config.toml
arch = "unet"
model = "image deblurring model"
dataset = "photos of plants, animals and fungi (iNaturalist)"
train_examples = 77898
image_size = 40
crop_scale_min = 1
horizontal_flip = true
task = "deblurring"
loss = "l1"
norm = "groupnorm"
hidden_act = "silu"
weight_standardization = false
widths = [64, 64, 128, 256]
blocks_per_level = 1
block = "sep"
attention = true
upsampling = "pixel_shuffle"
init = "lecun_normal"
residual_init = "zero_last"
optimizer = "normuon"
muon_scale = "original"
learning_rate = 0.023
momentum = 0.95
nesterov = true
orthogonalizer = "newton_schulz_5"
adamw_lr_other_params = 0.0015
max_grad_norm = 1.0
max_steps = 9000
batch_size = 128
epochs = 14.8
lr_schedule = "cosine"
final_lr_fraction = 0
warmup_steps = 1800
weight_decay = 0.01
adamw_weight_decay_other_params = 0.05
Rows from block 7, named by matrix and row number. Each number is 500 + 40 x the weight over the matrix's rms, rounded and kept within 0 to 999. All counts start at 0. Numbers have three digits each.
# short0: shortcut pointwise conv (model.decb.0.0.short.0.weight, 128x256x1x1), inputs 128-191
short0.0:497663550514584542429570485465418520564404443484538533410514487543499529488430537575572600494469544584545422551522560384526515535493482584535583537540543418530504446616549591437488525489371532
short0.1:520530568380461514496491406436449470543526432576546533445547424547514563481444487510453498485442492445439504568554503465571591529544455512475487546455445511469520437495455468532530483547621514
short0.2:561580491565502499641482412497481533504560448344585564417470498455404474489466533448455502476469455524477525559512563571479565473559502545577608582386549533465480490490495396583505455410499495
short0.3:546598535546621504559481451444536503506413529522521385502433434495508437501514507601485450449465502479532502517464443451467410434378553522512418568523445490498599516392608527472499579460569452
short0.4:508471511414541512533444388465477549565556456487451448449578464461551469620483424470495525485523642525430513479508515493437513546504509484516410555467511574525486541577497549512492522434573520
short0.5:411673451512513559554436478575569540507555471442468332435487546413524536518614638391491428521539539649414495502288615600378448476404442443460503446380532579461520626452579545541541558525474478
short0.6:555447461560436502441488474547510467551362490503468461489512478474548546603546479573495464517513556472402506486496427577642448527455529515457481428526474593532461479517527624537518533456568542
short0.7:579474537474509510436562540555495490554509499445489466453566456540499538573521547462495517551504385515489534525415489322415512500542492510442518516514523450481484442539461464602584520534543545
short0.8:429506497593468515590523547493498528485463548399480531521526515496533541528583538437513546518473455533565488530469503365516586546436463489543431475401563472543507557514519462529495510424530518
short0.9:511512569338359467458503550561440509486491416491540396471505501567457379489580564430459541573503621570449592515601611554518597467524453465486524488666578717543583497428505385616471433532400426
short0.10:482557500464484558439510485606443469538540563503454546475405537534445505543437513555629571407506472515540572484634531530504415496462556469470435563600328509523474492452521464426548404480490591
short0.11:448420491491511531570503584560463511523499510496583531342478464493522541484540441588536529456436542428559534440621456568554569401529527478468461516587576533403503598546557374495392514514425581
short0.12:505464535535449367482523517528528456410486515574561433462457537438430447449439535433497536558545584492489487506594464474553448424421509533561494442353491517433535493474493532492563530589526429
short0.13:502475422470362630476506390437515494523518460478434490448420499428482608494536393523441443542480435494532517557465565499547563487602453497420365532470527447466449625514560392511413529505449427
short0.14:514637481434569539500460472496404582529442461510501500501451493547445476504488524617490520494529614495536587496442530525528451501512513542508530542468523465585627402519487417440520526475512507
short0.15:476505455559506488529463438480516509511362466512417459477550477528465447571554526476489561518517384501552516488469554482504469504570583489525419485556544531516469570535484501495410427520394477
short0.16:491552507432490460548492500392522512467471649510463556452505544491492390541543432566538503500514411521480563457483537475507401433497539434535432618452519453538515528520501437475478566606515494
short0.17:478649482440503560539510470437406518544459478630530380490419541529481473450429321490509472487492525466559402434574625628478445517556502501494414457575585535486444531564501417473424401648448523
short0.18:511562410423518476519557476464510489475484617565537426507531523575597512499476508560521515532535439436464493519411497585601486503540492496586522528493458575603545456479558465513513486556564512
short0.19:514499493536634428583434487501534442518349525420490423539575465519517410424445435449469506486499417497440488500474498434499439589668466505527438556447580510517546459564476513572487464516552500
short0.20:490570574517410537471493512594444472541482436507605537443465531457506587548343534456491485426569410568534586497450453416465486442437498493358510394539560440535342432581503552404631527417517539
short0.21:530467438547606616624475567465491522539397536493471462439580514460480498421471414489496513482500504507397470441557490573545392517526558560518432520292521479505433514533529488501473376557499453
short0.22:568491452469505475495486610501511563596587555551494401530474481526462445545437511467477517434502539487497507376371542413412497467573587416529488521416510469592482478508443551434518508333501482
short0.23:483370464579489474418401544481491525536534501527525577492589424490415566458564554499458517484541374471394432502534438470579439597483481393404486581440508490377449428527517521450539418482496478
short0.24:536539488539526573494456455561530399486448419429657522461424415517573481504408553542476519502522558446572485520513418424489532418430521513488525357495442499581537544452440505386519556421543474
short0.25:459483464604576463572489510588629500449477486406481403522482501534465455375578430473430487514473486465542550422458542547410532455492514444458516539535542479535676533464502492558483491584482459
short0.26:416592462494420454525507439439469505520439490447528494416492525461538421503428430541519544484547487493571574557540573457520629462469493526522414484419575555542524479597628378550502596632540519
short0.27:527534406526573484532494501507498530549614526533460535430453557484422441431441520448533540547537548506594540456430583459525450541665506439592593416469534502539533381479481476497504427492518548
short0.28:501473512560388415642558567462511556475465469596461621459414489529418518572563558512526566533454456518503526582420484428545722452553499473491467463561538621542475551574442522589449510397444546
short0.29:581373604553520500492506499547465477585569449362533524527545458504486531483456543575457548584510390474438479438562454405374597485433516488572550566655539456480382397551438378524546545474505525
short0.30:540392546449482508520520497559455535504461472575491367449546473502603555652528489510555485540527452526514601525521514480452557477590531455585391512568607404525590481523538479504496520425549446
short0.31:432452418630493492469500495487494538426516544456548432566462510446507499575532470506437522563502542407510433504518476554502493523647501506401498552488542553408517506587547562562498511618571391
short0.32:453615604446510433466531567498566511401489478459511568550467463502514510585658592575586478435553556532617575535532499464488516456411430598451466452392536401609558571547511515465571508529519424
short0.33:526370516412584511349528362459548461494563405421461609417561511581500441545660448473481434523468411412463458570566580562630430627578507550453537437529469498416522421545499432535468471516556544
short0.34:507496422590499534431438475525577451476522426525514378544473404477606548513500565535479423573616499398540421535439562583509469493535534534445467547399448484500483478415517538468516489433516444
short0.35:530497536513505537481523521562524514548529468449506482583528523480447490578485533527461487454465420466513545484486385440581488469516491457489564427565482550542463578436544426497517444506554579
short0.36:461593469421510451528507442440476462535595450596505494320525487493521557505490425483558558458525448492512441542487486494487460575511482469590551511376633566504445431617507554466514440328502580
short0.37:488536542471522511474494505451541514443477529453450456588461445414470460468479523495506514463482546492512501596486554459556478565488539411563463369585566448514497495518556491527400590543438577
short0.38:562406546486567434467547452509554461466481494374528583480516405491445545536489424479477419459445456480468461488547573451533459479611525465439532519495511451550457473546468569488478522489425539
short0.39:457433512494464448406428460510586502470525508572483569469499465526526508602614531433537400449494531480462442498416523478409547504479504416424489444626538500461568476583477630472377573573535512
short0.40:487524591548432517490523510460539482474564510543501593489512504485533512491495556446496496487442404470409478525602463458364605534429484526509458562540511516561564470491496439460570512468460585
short0.41:485394451527583538540507459490573540421437639561484528622494545490439525459521567485576526493510480478436513379494523643458491469543595537575476540474501583350363462479482517548526532528566445
short0.42:517487524635465431468431414436505564513424457434442536528514471495483548492547546506491514527514565486551492532442509520502486567490420454542503552556465475522483512504509660441564562426554527
short0.43:480491539482539504460487505474544558342445518580514568577505473446446394431494539359534488497474508489462593548570524531599438443584509539547457344523575475612524549568499435547507448450476407
short0.44:540468516450503472460511502469557493477545572563505487567514536417488531492484514415525505415521380459533518454569478519506479519517497507437428458420464429472469516487548589494623536653488564
short0.45:533506527480553581559507526466471456553640523439524499633600497609401569510575477496520551457443387504406400473504463476527514519602559608481494510614619576470383473536415421471502473421485552
short0.46:488665557522488415485472605495488533588585521403489579495390543512397435534429530454491638498498591567463528558548544518532392559367487452571468444453455607548373500501518484584510560545460484
short0.47:486621413571520523457470507487509545517402554555467571596412537476475538405536495626467410459488427431590463414468424432485517471512538489533497492587567578443420482596559509425455450530424426
short0.48:482507489517626515472533488450543560542437496493479504528481561529579581504473373569552424469578592506464607516408590490406529456517490510505516541640495491605532471429501558458515580553556472
short0.49:509542439418480474390450537567470553588476514455472514530494494540490557472572491449474525457513557404555558486571573473527456610554430408491380461522486471420455570531470482486514574500456609
short0.50:478547565506482496393476563507455534487571504444554549464483515531451486512454503605532503509507422514486601488447444327487462443571514502577490635486574306518525412518534390521504542393511506
short0.51:353512421492399525494444454469423494506463486466400539485525500508531482425380442513618577483503498536338468564564440463577538509377490525622501550450478516482457476547547334510373543515563678
short0.52:510456448511499476501486563561497504567543524426493419495477576489485476471605396511446502508486525469523506502414555520576583536443467489474502514498512455386526484588584397561445490480597478
short0.53:447603477499515535550528528452452503516494512520487401553490489491502579495585473492540618509581648450555463520567615536491444610408506496497558474543442650477618546488503513450527521562481452
short0.54:462530500467530552535485466460504552485433386504454475456440507483509435479548562439563486482515439489489605583407618360517539472536440444504563481519487421558635461437636534439479475489428408
short0.55:484538556511622488527448403489465497534438439522535484466452485500413454471400489337421503461441560517507376499471505474491525582513455491440477503476481502423537439561489549516468495436481491
short0.56:458534491436659499514545450440542541450416537558470512491499480575518659479650465482520521513511455460580491557375383554602604490585519536513516556571527466420603432533536601478431604543556451
short0.57:517433541469521497569608427558491462435562467575569528425485582510583461514434462490526428516488564458477556480533495474628467369482481531509487529574433461474585496379553554529533434518532416
short0.58:496492591380661540532450397408518556556499477575531454556533514505446506550399603576443444495557584509431433450457514517450496379469583529538452534535570515534448556521464519453572454571495480
short0.59:525612463487505569528473547531530476499493486515548577513496504490492463462536485484521464466502459496539490461452547461476462415462465497595520538553605516614564478500499384496504526439475548
short0.60:506517454434448439521506488486553525541565568577400537576545533551466499542604543471499456522505487617491428409454472408435589425460522509398484491441523582510493473586437485458479463455495441
short0.61:494460539365609422522446479528435448477473555495563546470491475582437374516512564349562633494459566540454493519559543548491459474493550449467434469477531589439487496519457478610463503602472482
short0.62:501535479486549576463542442585522455553584454546510492525468524438522531504471540443501540490547488410501535537453497476501427513483483479572448504503475587538447514419534462522514527514530480
short0.63:501493616492546482509445442488495506526465456533471460482577517550575394564493551572470397556494566505410446486449548543500411414539507466631526550468530499588533520364510498498529548532541578
short0.64:479600402498589423542540440575563565431473510434489548425411520481529498479401537551540493458530686484538572451477574493441439422475496462474455542528447509492454598495574517540521492500459544
short0.65:443519502459424575548479480527464483429543586493444520523569510497555410522555539393503398535506442626551552538491453407457583422471562539549504513542596578472487579500574513516417511499459521
short0.66:476370428507562471600486544544528502420326680581482489604488551521523434482505549407479410500478527460481576413502518538420487447578548398510549514454452618466501621372365509537439484558473567
short0.67:401506526522706457481561573470503436487468485518521542533515455543502483471502528473488495501492420498399469481387547428404512513501481522429579517522509503518519424500473499509446502540417526
short0.68:486377480470560461562481531508513498509601414574483572597532479495506472461481464474583560582447586427481475590506425586609484560557427523494517515471390576444427425311582504510595459559544650
short0.69:486516525441533478542501477508440486469459478543500421525535515515540485436371491491620522443500498587648491453455447483480505539598509582542471503493453638502576480498528453486548487401455540
short0.70:577505435510422550488483484451543441486454541457458478486524487491564459425456493567464519484510482489437455543459451486567503517527418519448602553480484562542476449383502497487467596519480524
short0.71:518475510557509547499470612490484450526545559536534496543515500471505584501462560489516481445528479501460503481551507518473456510434478468462483586586478496501425394572481508463574517529517511
short0.72:478416463398467504486522543516447583510583460510516513471465597570540463376459435620518457503549508570438558482465502571508601487435449493482589478390487333405375470516457397488506414546542464
short0.73:479410607588446476504490450513487542498643522440367503482526493453457479535587566552416417558452561667492498533517504389505429557494496474502525547514438526524447525567482506518577526410472471
short0.74:499554413548417620683470566548442485458490530495496473351454506591486429488381501453526576461447454467463474489548495509474443530431577454523474487538516560448431485458509552425504557496492450
short0.75:518358498482466580410423439612396500542483443540389563412598512572551505527412492507476434560479548583432581552476531600463416549556464493483465552523490335457504436511436560565459497410436488
short0.76:469428496520485462483540582452494434533527569495545480424516532426498503530492450546422485556505596435469486442575582463487342560420525489521426489461520475503592585600519471451471555496461481
short0.77:467538493588558508465476486538506485456589464519536441559456466512536561486525519537540547475481603546644499451473456484571526491571528608409512398505447517507614488553561515400602575432517571
short0.78:513422543480527587514541579510615436518625433477516552498414529432461471456553515558457466430429463426395517554504542479484502488419502551482360508571545443535545452466562421475546448501529462
short0.79:457441535413479564412499461548389524514529562548491439448447490434556423496455495524510579505505571458520534489623544612448427563415559421489478514506374394462456545438480496480517488533551571
short0.80:571578522493336505490504415532543446529353515479517415479536517497488494480544568443477468466458247525375556551350514519525500483437518502452509528508458540570501498390478378522537496471471500
short0.81:491507432517402529529433515460390495426493505571498546504538449518519508427498541529521594533491543520531439440533483607467503472428522576487504473597518641432492502561445503449501478473552591
short0.82:445479626446538514416538468440510508545534547492491556516504582464440520478467545437527459496485530523546512492487503524607427516551441490524542573485452461475497523507494527492538529622483435
short0.83:477348508539466489444533520468449526437514511570443587486470542483413465496465452527426436558451312374555546425598469514517472471621512428554513561629314475516458482479488546524480401553523444
short0.84:461471574465528494429507498394460399435524436461648473572489462433450536586446578481556359429463539526534365446265484431547544417576530482451590365527521533519472423568509613470569576544511565
short0.85:565531530502552481460462534487488480513499505513458531504450524564496553585494545446447467512519471601599499542530412611453503528576486500434548623638494619535447449520446529584543494502466388
short0.86:557634569520515463517511505424458447642453545499549423516524502496459576546521511566493597545512611553635499434550629628457383502602579586506454569392480652439467462412488402550531587526443535
short0.87:498592508487518578494515515435520468427465438459563526489496479492575439433521537509521589526520428439555506548507406527540557485413409573441584430478414579458430478371518357496480536581565498
short0.88:503509428475429416561483507505449502483457610533502526438435571479400415520458562431537502491480423519520520483373479453545547544543522436379423534471579551350442404579507518501462564555508519
short0.89:438472474516474535601529509501514466500471482446548470556499527505550625482482370571530519476497432480489496463505356509433606470387550545505502513538538539489476529498466452488489531536542462
short0.90:537595533475545421557569399479503469544453424461549516533522518545582426506386459538495535548547356355527452462450448537527537424491461542508435543547461523576428545557498497517458532570513420
short0.91:496469575486567548516434438521431500525487534468486489520531473515486505534497451406516514546491477629454544516549456518535482561510539430489572447428486454498438516499478468489510480579474455
short0.92:513493486495418531448456582446528518497378501587519473509596552512528455488529531480518461565488479540378485521480516396558492523505434522490482433420477467537490544620526464452440496454391535
short0.93:526610550541522603453549630549495516405473554507496527486436570492512613455480522500495564498555532519507526534530564534467547506388431557542531536441466458521487410499481481545487563495469401
short0.94:419565495491405605506464447382419492493690561542564598469589513467464530453387669556520528485536507535449433392483464514495486517584530509541608579538509445509506358575613520489435547495480405
short0.95:464452564496480534481564409520439420410545471566516601525513519589500554481433616385524525505499502534469501554538470496440447507490510544560576478522527585510488520417453561533586469302394488
short0.96:443506517528499491467462483579530443441505566509569606447518487534440427604508561492521446445482491569490451492494552398398467390502551498488527492503551593541513585512407529549473498464399488
short0.97:405524575451642407434408525452589492481633458535469453507515442516421520576571455506498416494507646584508466538463468604568460532624512512371537436457536468483541500581408544544442587497508538
short0.98:545605452421404462490522633631521573563569536604511487550416596413504585514514453477494483387508538471562554468489469557550455524628529451486467489523498497488504497441525418491565583522548549
short0.99:452501505562477457521484579505478481473598526406528507510519508502511511478504462479495526522481549460594505512504368463528561484503490488536520540506438606541431453459508491387536542505517473
short0.100:508447495486562414568425646496472533437495496499546385414555404507438468576660577435548506502528488529502449451516505480517453535561539452457542498430571528509507478539510589444533495490520571
short0.101:428526532482502491505469465462526491480500535541508594544414509493494460574396411417544507405463403565429519508449598469452431481399494457529368518523654590488421549531530484549536513542402547
short0.102:426457463408450413469474482604454518542548595421491537523480555498520486492599488524527502431549435481540568440552519523453544495456519458557488470393476332362525491591526421453449521484596608
short0.103:485541443522480509479549441413442415463494528602532483445445445453546454530500567621518527510505548502515335486511508545580419392427509570483541503485517655478499493527597565395493509547533523
short0.104:451544550552585479468494374479538535434460465519486559416496491525441534515563461377571534504517469402572578526604618626520438535516428419489510474504550509567481543518511528518586551678461565
short0.105:481514412517544444544486386463563506433501396493531510460496478502442542495446487454598514509513525390509584526442505609564537488545471506616515489486526537608391577529497519533481510514506599
short0.106:480472522435487557535589629554461545525508527528484403524520542564550333508442525508449395510507581521521511516440498370478562444438544525597506525567403490497581400539590452525523500493537498
short0.107:568491469476454556512493503582446533528438513501453579524455441515440435497409525446530603478477619457523521433570464515532569545494533514514457528429582472583481631443442538493507448554482475
short0.108:527542467487529388436493482580434550534448512480487493401429523524421440540416479342518610474551551594501576553594557530493465540463524554414514495434553578454304462457471567581545439462557399
short0.109:483505510429575495596493565524477550430450579617449545468465491563600528455601546569506508512445503456533511549520500568445533391477477458534565429640465551559644516470468502483498493484517582
short0.110:463392473534462411391521492443557483448534526517545600506545476559516517497485378578566546499482459433483452506544556577427472575568497537499479551475482404506530473494518512485419516569505518
short0.111:469608510473488474350508445535528514473411515410580503563415483600480538479504419498447513467531562424648514467578521491478600498526513466528580503580552429437583618518324544460462664515525463
short0.112:575475570484359489404599458533473495589457496505522511466503479477531522462496539470470480542475468497573484490489566338565495527600488513560472600488449418430552454549574451502526554466478570
short0.113:522425480502502430512517630465488506452573526615463573486480494516486359493501579459484464490428428520563500495409565437508517460653535502406511541526556396487584447450488485549526480552356631
short0.114:466459495548486475461526397528465537519287427615455490674440539559477519492455600503446457455513599493553510514521482484571518506512505558562349444521604361462531519524475550450556548408509469
short0.115:549598499506499480545494460495450506591373534486519476484485525547448493511421530460408525560451445480499478436523500463506406576473509472509518406502586578485299601478432456489537465391411566
short0.116:552473525463438441528514496569406515559520503428421473404519532462485505596534589526474484499518562628524498499616428495528481499542537499560629506553431396464399475593535564420463394466490453
short0.117:446412569404489409402490438489428452525477578491498552388533521561523486539558562493482478427498431539474555525521303436420478501357455461421381457578383634493493522467472536537513471644588549
short0.118:504640589422452391435494508568467495482472511570504468428408524542473631542497614533583548477513581604547606566477508451508506488465484528404470450495452490562593417487479451451585493343445582
short0.119:556511427434531486475533472443427581543439547464465519430457514495485499488432521557544557501446520492498493499415523412476605507505538528504467470432489405413473509604449439520410509549540473
short0.120:480402494476612573663512496468561535487545495516480447400497433507459568457607483463410535468490522445417440512559569520476514554470609409645466469473511551516583527491492471525464506473524403
short0.121:466482467544549473462463624569495485508446574486459557532534466472524508466490615460532563437567435579520488457506508439356427516433471497506505529436504479461503439533517630550495537447488558
short0.122:539489565529546522601514539511481482438444537508561524461612547459497449444441637547470464500523565551477487458384503515531461427502560498514553622472526479551602445499503525505563417395563457
short0.123:540550465515498489450521486514482500474444515536555433542533531470519522607489569513502560495468533479468437421559378462481405510469487529542617462607449615558430609386539572513513560544506445
short0.124:501462399504499573604445426558528552521533516422353461527521472416520445640620435548543406488499454445459489489349508549576528469621498429459609478634548402495440486544561568400444521560482535
short0.125:552598488481492518377506506539509467547619589392503611513454551546397412402584543426381493477457566582534544517400608550577411484465529451439548478606462490385480519549514523458464537489470462
short0.126:412436446481377427554499609444505487484349482583498412332467515581457566636519471491455445515553475491396544446420611371567479476414503382504454382476467429453596497470509532530526556471540398
short0.127:531528582411443462451474532480470558545525503609493543539454561458414505459457561470458487454513566487479516482538479536485427516539503554446477568388338369543493436488459570522562444583473517