config.toml
model = "image deblurring model"
weight_standardization = false
optimizer = "normuon"
adamw_lr_other_params = 0.0015
batch_size = 128
epochs = 14.8
weight_decay = 0.01
Rows from block 4 of a small image deblurring model, named by matrix and row number. Rows with one number belong to one channel. Each number is 128 + 24 x the weight over its row's rms, rounded and kept within 0 to 255. All counts start at 0. Numbers have three digits each. After the name is the row's rms in percent of the matrix's.
After each channel's rows are labels from the 100 images, of 14976, where the channel reaches its highest value: "patch colour" is the nearest of a few named colours to the mean colour under the peak. Only what is clearly more common there than usual is listed. The data: photos of plants, animals and fungi (iNaturalist).
# convs1: first pointwise conv (model.mid.0.convs.1.weight, 256x256x1x1), inputs 192-255
# convs3: second pointwise conv (model.mid.0.convs.3.weight, 256x256x1x1, transposed), outputs 192-255

convs1.236 106:149135127116133198107114131125126157136096155126133138120109133136164135129147141115147124115182098120154140140157110145122095116131137094154103132130145130129150123097109159134140157138137131
convs3.236 110:141132142144102072111117122139159167134134150146160128077135110124114122145111157137133124136135128144102146117131143137107130144096118113126146140147123156151082151157096145129138119117105131
patch colour: pink

convs1.72 093:170097098170139129091123100124149108117156148087127153154109100089147104112106131151140153157119129116124133121155152157143088064113186088133143124157157160106099139083131124147146123151173097
convs3.72 104:114136114123155104117137148130124104170149123149091140147102139133130143119098098108114154122111156131151144150119116138178131133126116120122150153120135107154122119076102125115131116152120114
patch colour: white

convs1.141 090:185126123105206116107109129138127125128135114105124152122146141132122125125150155104117115144133106134071115154100124158128112131096132103106145143171145136134124130128120063099122134106112105
convs3.141 056:176110124135124158115119142145156126113085117160088144163171133102113160130097139124138103119117130156136100127129158150132135106124130137140115154129152150122114128133121133113145136105094107
patch colour: cyan

convs1.147 109:103112202155146140125143146147129096125132122135155122125152143150145139117070158124124125146128077131097104154123139133134111129148142156137082100151147125103142140112136142134121155137148148
convs3.147 121:132139148132122153148135153120085150097096095110140131137134113139162090128155135127130126180085112114143114134115092133110117164131150183142162108092159111134130146130148121132114121122163100
patch colour: cyan

convs1.28 097:133113113136097122109134137113120145125135103128146123134154122141115117120145117103134124133144104153110140106095117136128133125091145159100149102151131147146148146119116102134128116097057147
convs3.28 061:140100114152115161121115140137121118101094069107114136119135152096122147151129137136126125099113122133119127117140161133126135125111133147113159132155127161124130143145132151155112135139099117
patch colour: cyan

convs1.167 103:097129123108125113118150127136112155112162159108125128126139189123135117128143117118117145131154117147083130131133139140129122137137122134134096111135138134137122123138125185152138152089119093
convs3.167 120:163100140118129118149141124110120127161115114124141169134098085149110128131129139144137143118145115125085147150118144146098118157133149150112150157124123143114134132126136083137152103118116136
patch colour: white

convs1.128 102:156120148109146166161071127105139122134094136120166114153144121152132150120138123142111119131104120144126125180113113128116134125126134137111110137137151036102153121159124153147157132152171113
convs3.128 104:097139160105145151134145158105130124088132109152104113077120139143149146149105119110090143108069131123116103148123158123121120129103117129121122139097145065141128140136115131135151097160166150
patch colour: white

convs1.46 104:124135148116149081125175113097068106107153127149111145104135139138102114149147122148141156133119096107163160121155181109135135126058103113102146107141124138150129173135138089128136116111164149
convs3.46 099:124124090131137089146097108144059131125124119130162153152139102147121151098133119132111167107092075107079110105123089111107138158136164096107112160124127137148155135117076175148129093104128100
patch colour: black

convs1.11 100:151082092148094130096127128083115175103139143114114128131113169135139120086145036112132133107149140131139137135125126133151124076134134120086097188143108106141157111128145151171110133135130174
convs3.11 093:152181122135143136099108136089144122141136108136116144129102169114130128123133213130143113100123101120143116102114134150122107173116135106137142065120150132136139180132149110122113122145109122
patch colour: white

convs1.56 110:119122122152120129121107132080145073117138164177105149132122167100125122154102109137144154154144088115085144110131171181152135176119110145130104160147129114121157163127135110123088143123160113
convs3.56 114:150135121117167138139137160118110101141139195137156147202140144143093125122136117124123102105129065161103153115182138101120136135108111148093131135162121104127132133089150153172142126143102126
patch colour: white

convs1.27 095:143098139137101141126106145165105118098107103095125142142136138119098144144147122144118138116123165115119125106120077123096133142105112126112150097139142059105120121123155107119113134102127154
convs3.27 097:077164152136130149127139109127128107102097117091095147144149115156181132141101134125143135105119153107110131102119189136135120088148136127092083087116140077118137133107119160113128099163135126
patch colour: white

convs1.3 106:129142131155148085109119168134088161129121127082126139148102123125118104116175134136155100125134142106148084161135124094128118161108103124129095096087118146159119123143137139127128109141126139
convs3.3 106:127125127118149119160144144131113140182156092097107127125126124125131111134137134117120142091129113140194077152132102108157127168111142151149131132082122106122107126139122141120170104145145132
patch colour: cyan

convs1.203 104:153110121095112187095140125096129122095116138131107134126143155119131126112132158151129113121133120141133139132114142176081094083141118134141094127114086136114141109121146145095139162143103137
convs3.203 092:118171110152112124150109139167157144146174164193178135157166132140101128146134142143115111145119126139142123156140129115123162162139129142151119151126139117157100128112135171133151132178112126
patch colour: pink; white

convs1.188 103:149133164153130135217120143139120146088130139112122127129132119112170127116158132139112096143105115131111160091106128081075150148130144127147177067134137083137155146134124141155128142173133138
convs3.188 118:158123116144132128139149121142110118162104137142161148146133101131091140133126174138128111160156128161112153159147111176099151127139073126118121138176097134130109084106157105144156154140093094
patch colour: white; cyan

convs1.126 103:183171069137143116153120135147129103132074132109128176134128115111126138110089159148097132144114136114155149096109133180164123109133144135146097130137096114136171117141123111111135116136116137
convs3.126 103:145096093137110131161149107129120170175193164101152106111144131136172131150139086121109146130120104082117126147126110136181133133134136132167148099115104111133151139101150141147153084148137125
patch colour: white

convs1.148 105:157129149113170131131121128136113098115156119140105154119112116138127114123135121124109105100107127125173134149136146118082123127116124103142113161107145122141109133122135105134118108139120136
convs3.148 110:155139112104137112108110114129118137135110102133090151142129125129137156071101101141114134122074126133101133115155136117126140143112141123102090157147109151147161117125134126130135127124127118
patch colour: black

convs1.36 087:186091119107133169113123079143139092131102119131092171113109102188107125121145175130190144126153092084112143133122122142127132138111145131138103136152131145118135124121126164120115102129159105
convs3.36 063:070168123134176101136151123158104146151138122140198146159107134115094126115177113116122149125155152141155093135091094111159109175124149130142139107156123109132112155133147119119131086140138144
patch colour: white; pink

convs1.61 121:130112101136162066115150147078134122121147100128143160130125125125093142133146125127156160118124122158133120120134142087134129121118129116141136117131122132115118158118128116128155109130126145
convs3.61 120:147098084132131129145133148142105148129137137149158121132105111150182134128147143151119138107095127173111146147133115142127112107187118142127107113128132122131123159132131114079158093131106134
patch colour: pink

convs1.79 109:134149138093113143152145124123119138123136116149134136124117132147138143161114113107190113136127095142146083112126133181186155120098161128140121108071134099132136081160119095151118103106148111
convs3.79 106:121137110139124149135146166125117141169127112086098116152128129159177130157159141164155108136112100109133186135087128145158128111144117157134097116187127126132085128112187127164152117145097134
patch colour: pink

convs1.43 100:142123193146117094132115118107115112156105134092137131122112119134156068142117173059157132152138109109139109168108127127127146111105120101147143127139049110129105153101125133111131118135118137
convs3.43 100:148128016111128142148126152158137116110125115159160075095097078147135107142120152080110165101150103123145173098138151120138066161081136125154111105107176144146130131120132106110148105119108129
patch colour: white

convs1.239 107:146134126118119137160125125169153115130128167109130121088117137137152111106132135141168137131111128104138105096150083167117121123144160117101140132166116120116146149135129148142135139111134141
convs3.239 104:135094150067134122146131135122184164124104105141108136151161112137102135165143124136143141154091106120114128119089095138108098135125094109146172129104163145113135157106166084136125120141143157
patch colour: white

convs1.169 097:139130089162133140136133115124165087134140144120100104132104135079173088117126133152152104127106143115139125122138111190135092093135168118062131164128112165129141164170096164145102110097146123
convs3.169 100:108128093130104087125163166122130112094083106120110097115120123142123098120142091076129112138127094124155129137111111120139106161114112145123126117107131153145121120082127129109091125194117116
patch colour: cyan; white

convs1.8 099:144097121104106169142114145133116130126150084127076136124099173151173113152092114116131111129099138158116149128108112183178105122147115117130097151101125109090125111091115107121124143101136105
convs3.8 083:121114100081086102124138127116121136125099092095095118137118092139159104129148102130100117091109077094097107118151084120132089136092140080150162117125173156140128119107152117144117157143136131
patch colour: white; pink

convs1.99 093:163115136135078164128118143124152110147161102160130080119125127131146110137152158124101109118125129147121133128135136158172146113113146165145149125128142137130115089142110126160112127113139094
convs3.99 066:139166143065126106135131123112096142103129161118143095148100112159112112116161115116135150147116121165161131115081100072142091084115104102118156128105133131094159197122086089155129152163130154
patch colour: white

convs1.195 098:125157130130113140107086176164159089136175122113123117156118123129124086098164160163132116130100161143121117152090117096117130093150128140139126167114102119138142188164111130146135123112137159
convs3.195 090:120138142136112146113131089137165165141135098125142111134137150150118121092133163156118128086141086134107101140126124105132099122099109149109078150133143132129145159108153147154133141114134140
patch colour: black

convs1.191 098:146133120107113098111118149107168098204178123106158148115133089117144135170121083120101122129115157136068138159143131123097126138108118105118126127081117128085103140162123119159131143122130158
convs3.191 100:130189145111176125151167137146139129179091129128148144128109138089098160162111137109118130107136163106168150139111149095158129103137144116148117123123118108132128122156159154113127137121122143
patch colour: grey

convs1.71 084:100159121132137132108120092153150107148148130103115120099162091143175138083125121174107120087093052163149146132145131136114077123147144123135097102188130123117192154144128101120132146095155147
convs3.71 093:140086130116155191129135096119113126161128124129129129115127078165109127092142103144129130155153136130132096119132084111115076120177117117102145110088096091152123102098124162153144156140146107
patch colour: white

convs1.144 099:148103120142119142083169089091107132109160098085135094109144135174115136187151128145178128109155125112107111108131149186142126134143122122138123122121130107096094155145137096097125067146154141
convs3.144 098:109107123125123128084142084100130073155106112141148129108120126112134059101146129141108159097131118118090119158107148119139101053151152129128123123105137134204103146141146105184126135124156128
patch colour: pink

convs1.25 107:084118138121111102124117123145124098063123141139120106125137095083119111130104139140142107148138138167121082104102081168107169102107120122135164144122133137122126129097165126152114132121142089
convs3.25 104:099095150140098160131142133109134123191130165124129144128126143116108162129111168121116145125125132148124110145086117128148109133097140144097125109116106111126073104134106130124128171089123076
patch colour: grey

convs1.165 101:116144126136101129117129140133153194125141115124147153148124177120146125156093119127119155114146131119105147117133102186110136131117131107122139107155123137087164101118123140094096090134083118
convs3.165 108:090110136158108092107096097143138107088125102110095144134144126146110141095126124132100146075137122076110169117078121121097130104093105130116141135151113127079138170136082112166119163131107145
patch colour: cyan

convs1.166 095:162122133155120139161141141098128106100147107112127127116151088109121171126106120179146085110156123146146111137132138130135123100124160117138202132165118162116132148118125112104130157107153137
convs3.166 099:154103078118144117142124150137125096104157151109085118144162092127154162120143134142139170115088136117123110115103088088118119175151142091123079106123128127166124119135121131168134140093106157
patch colour: grey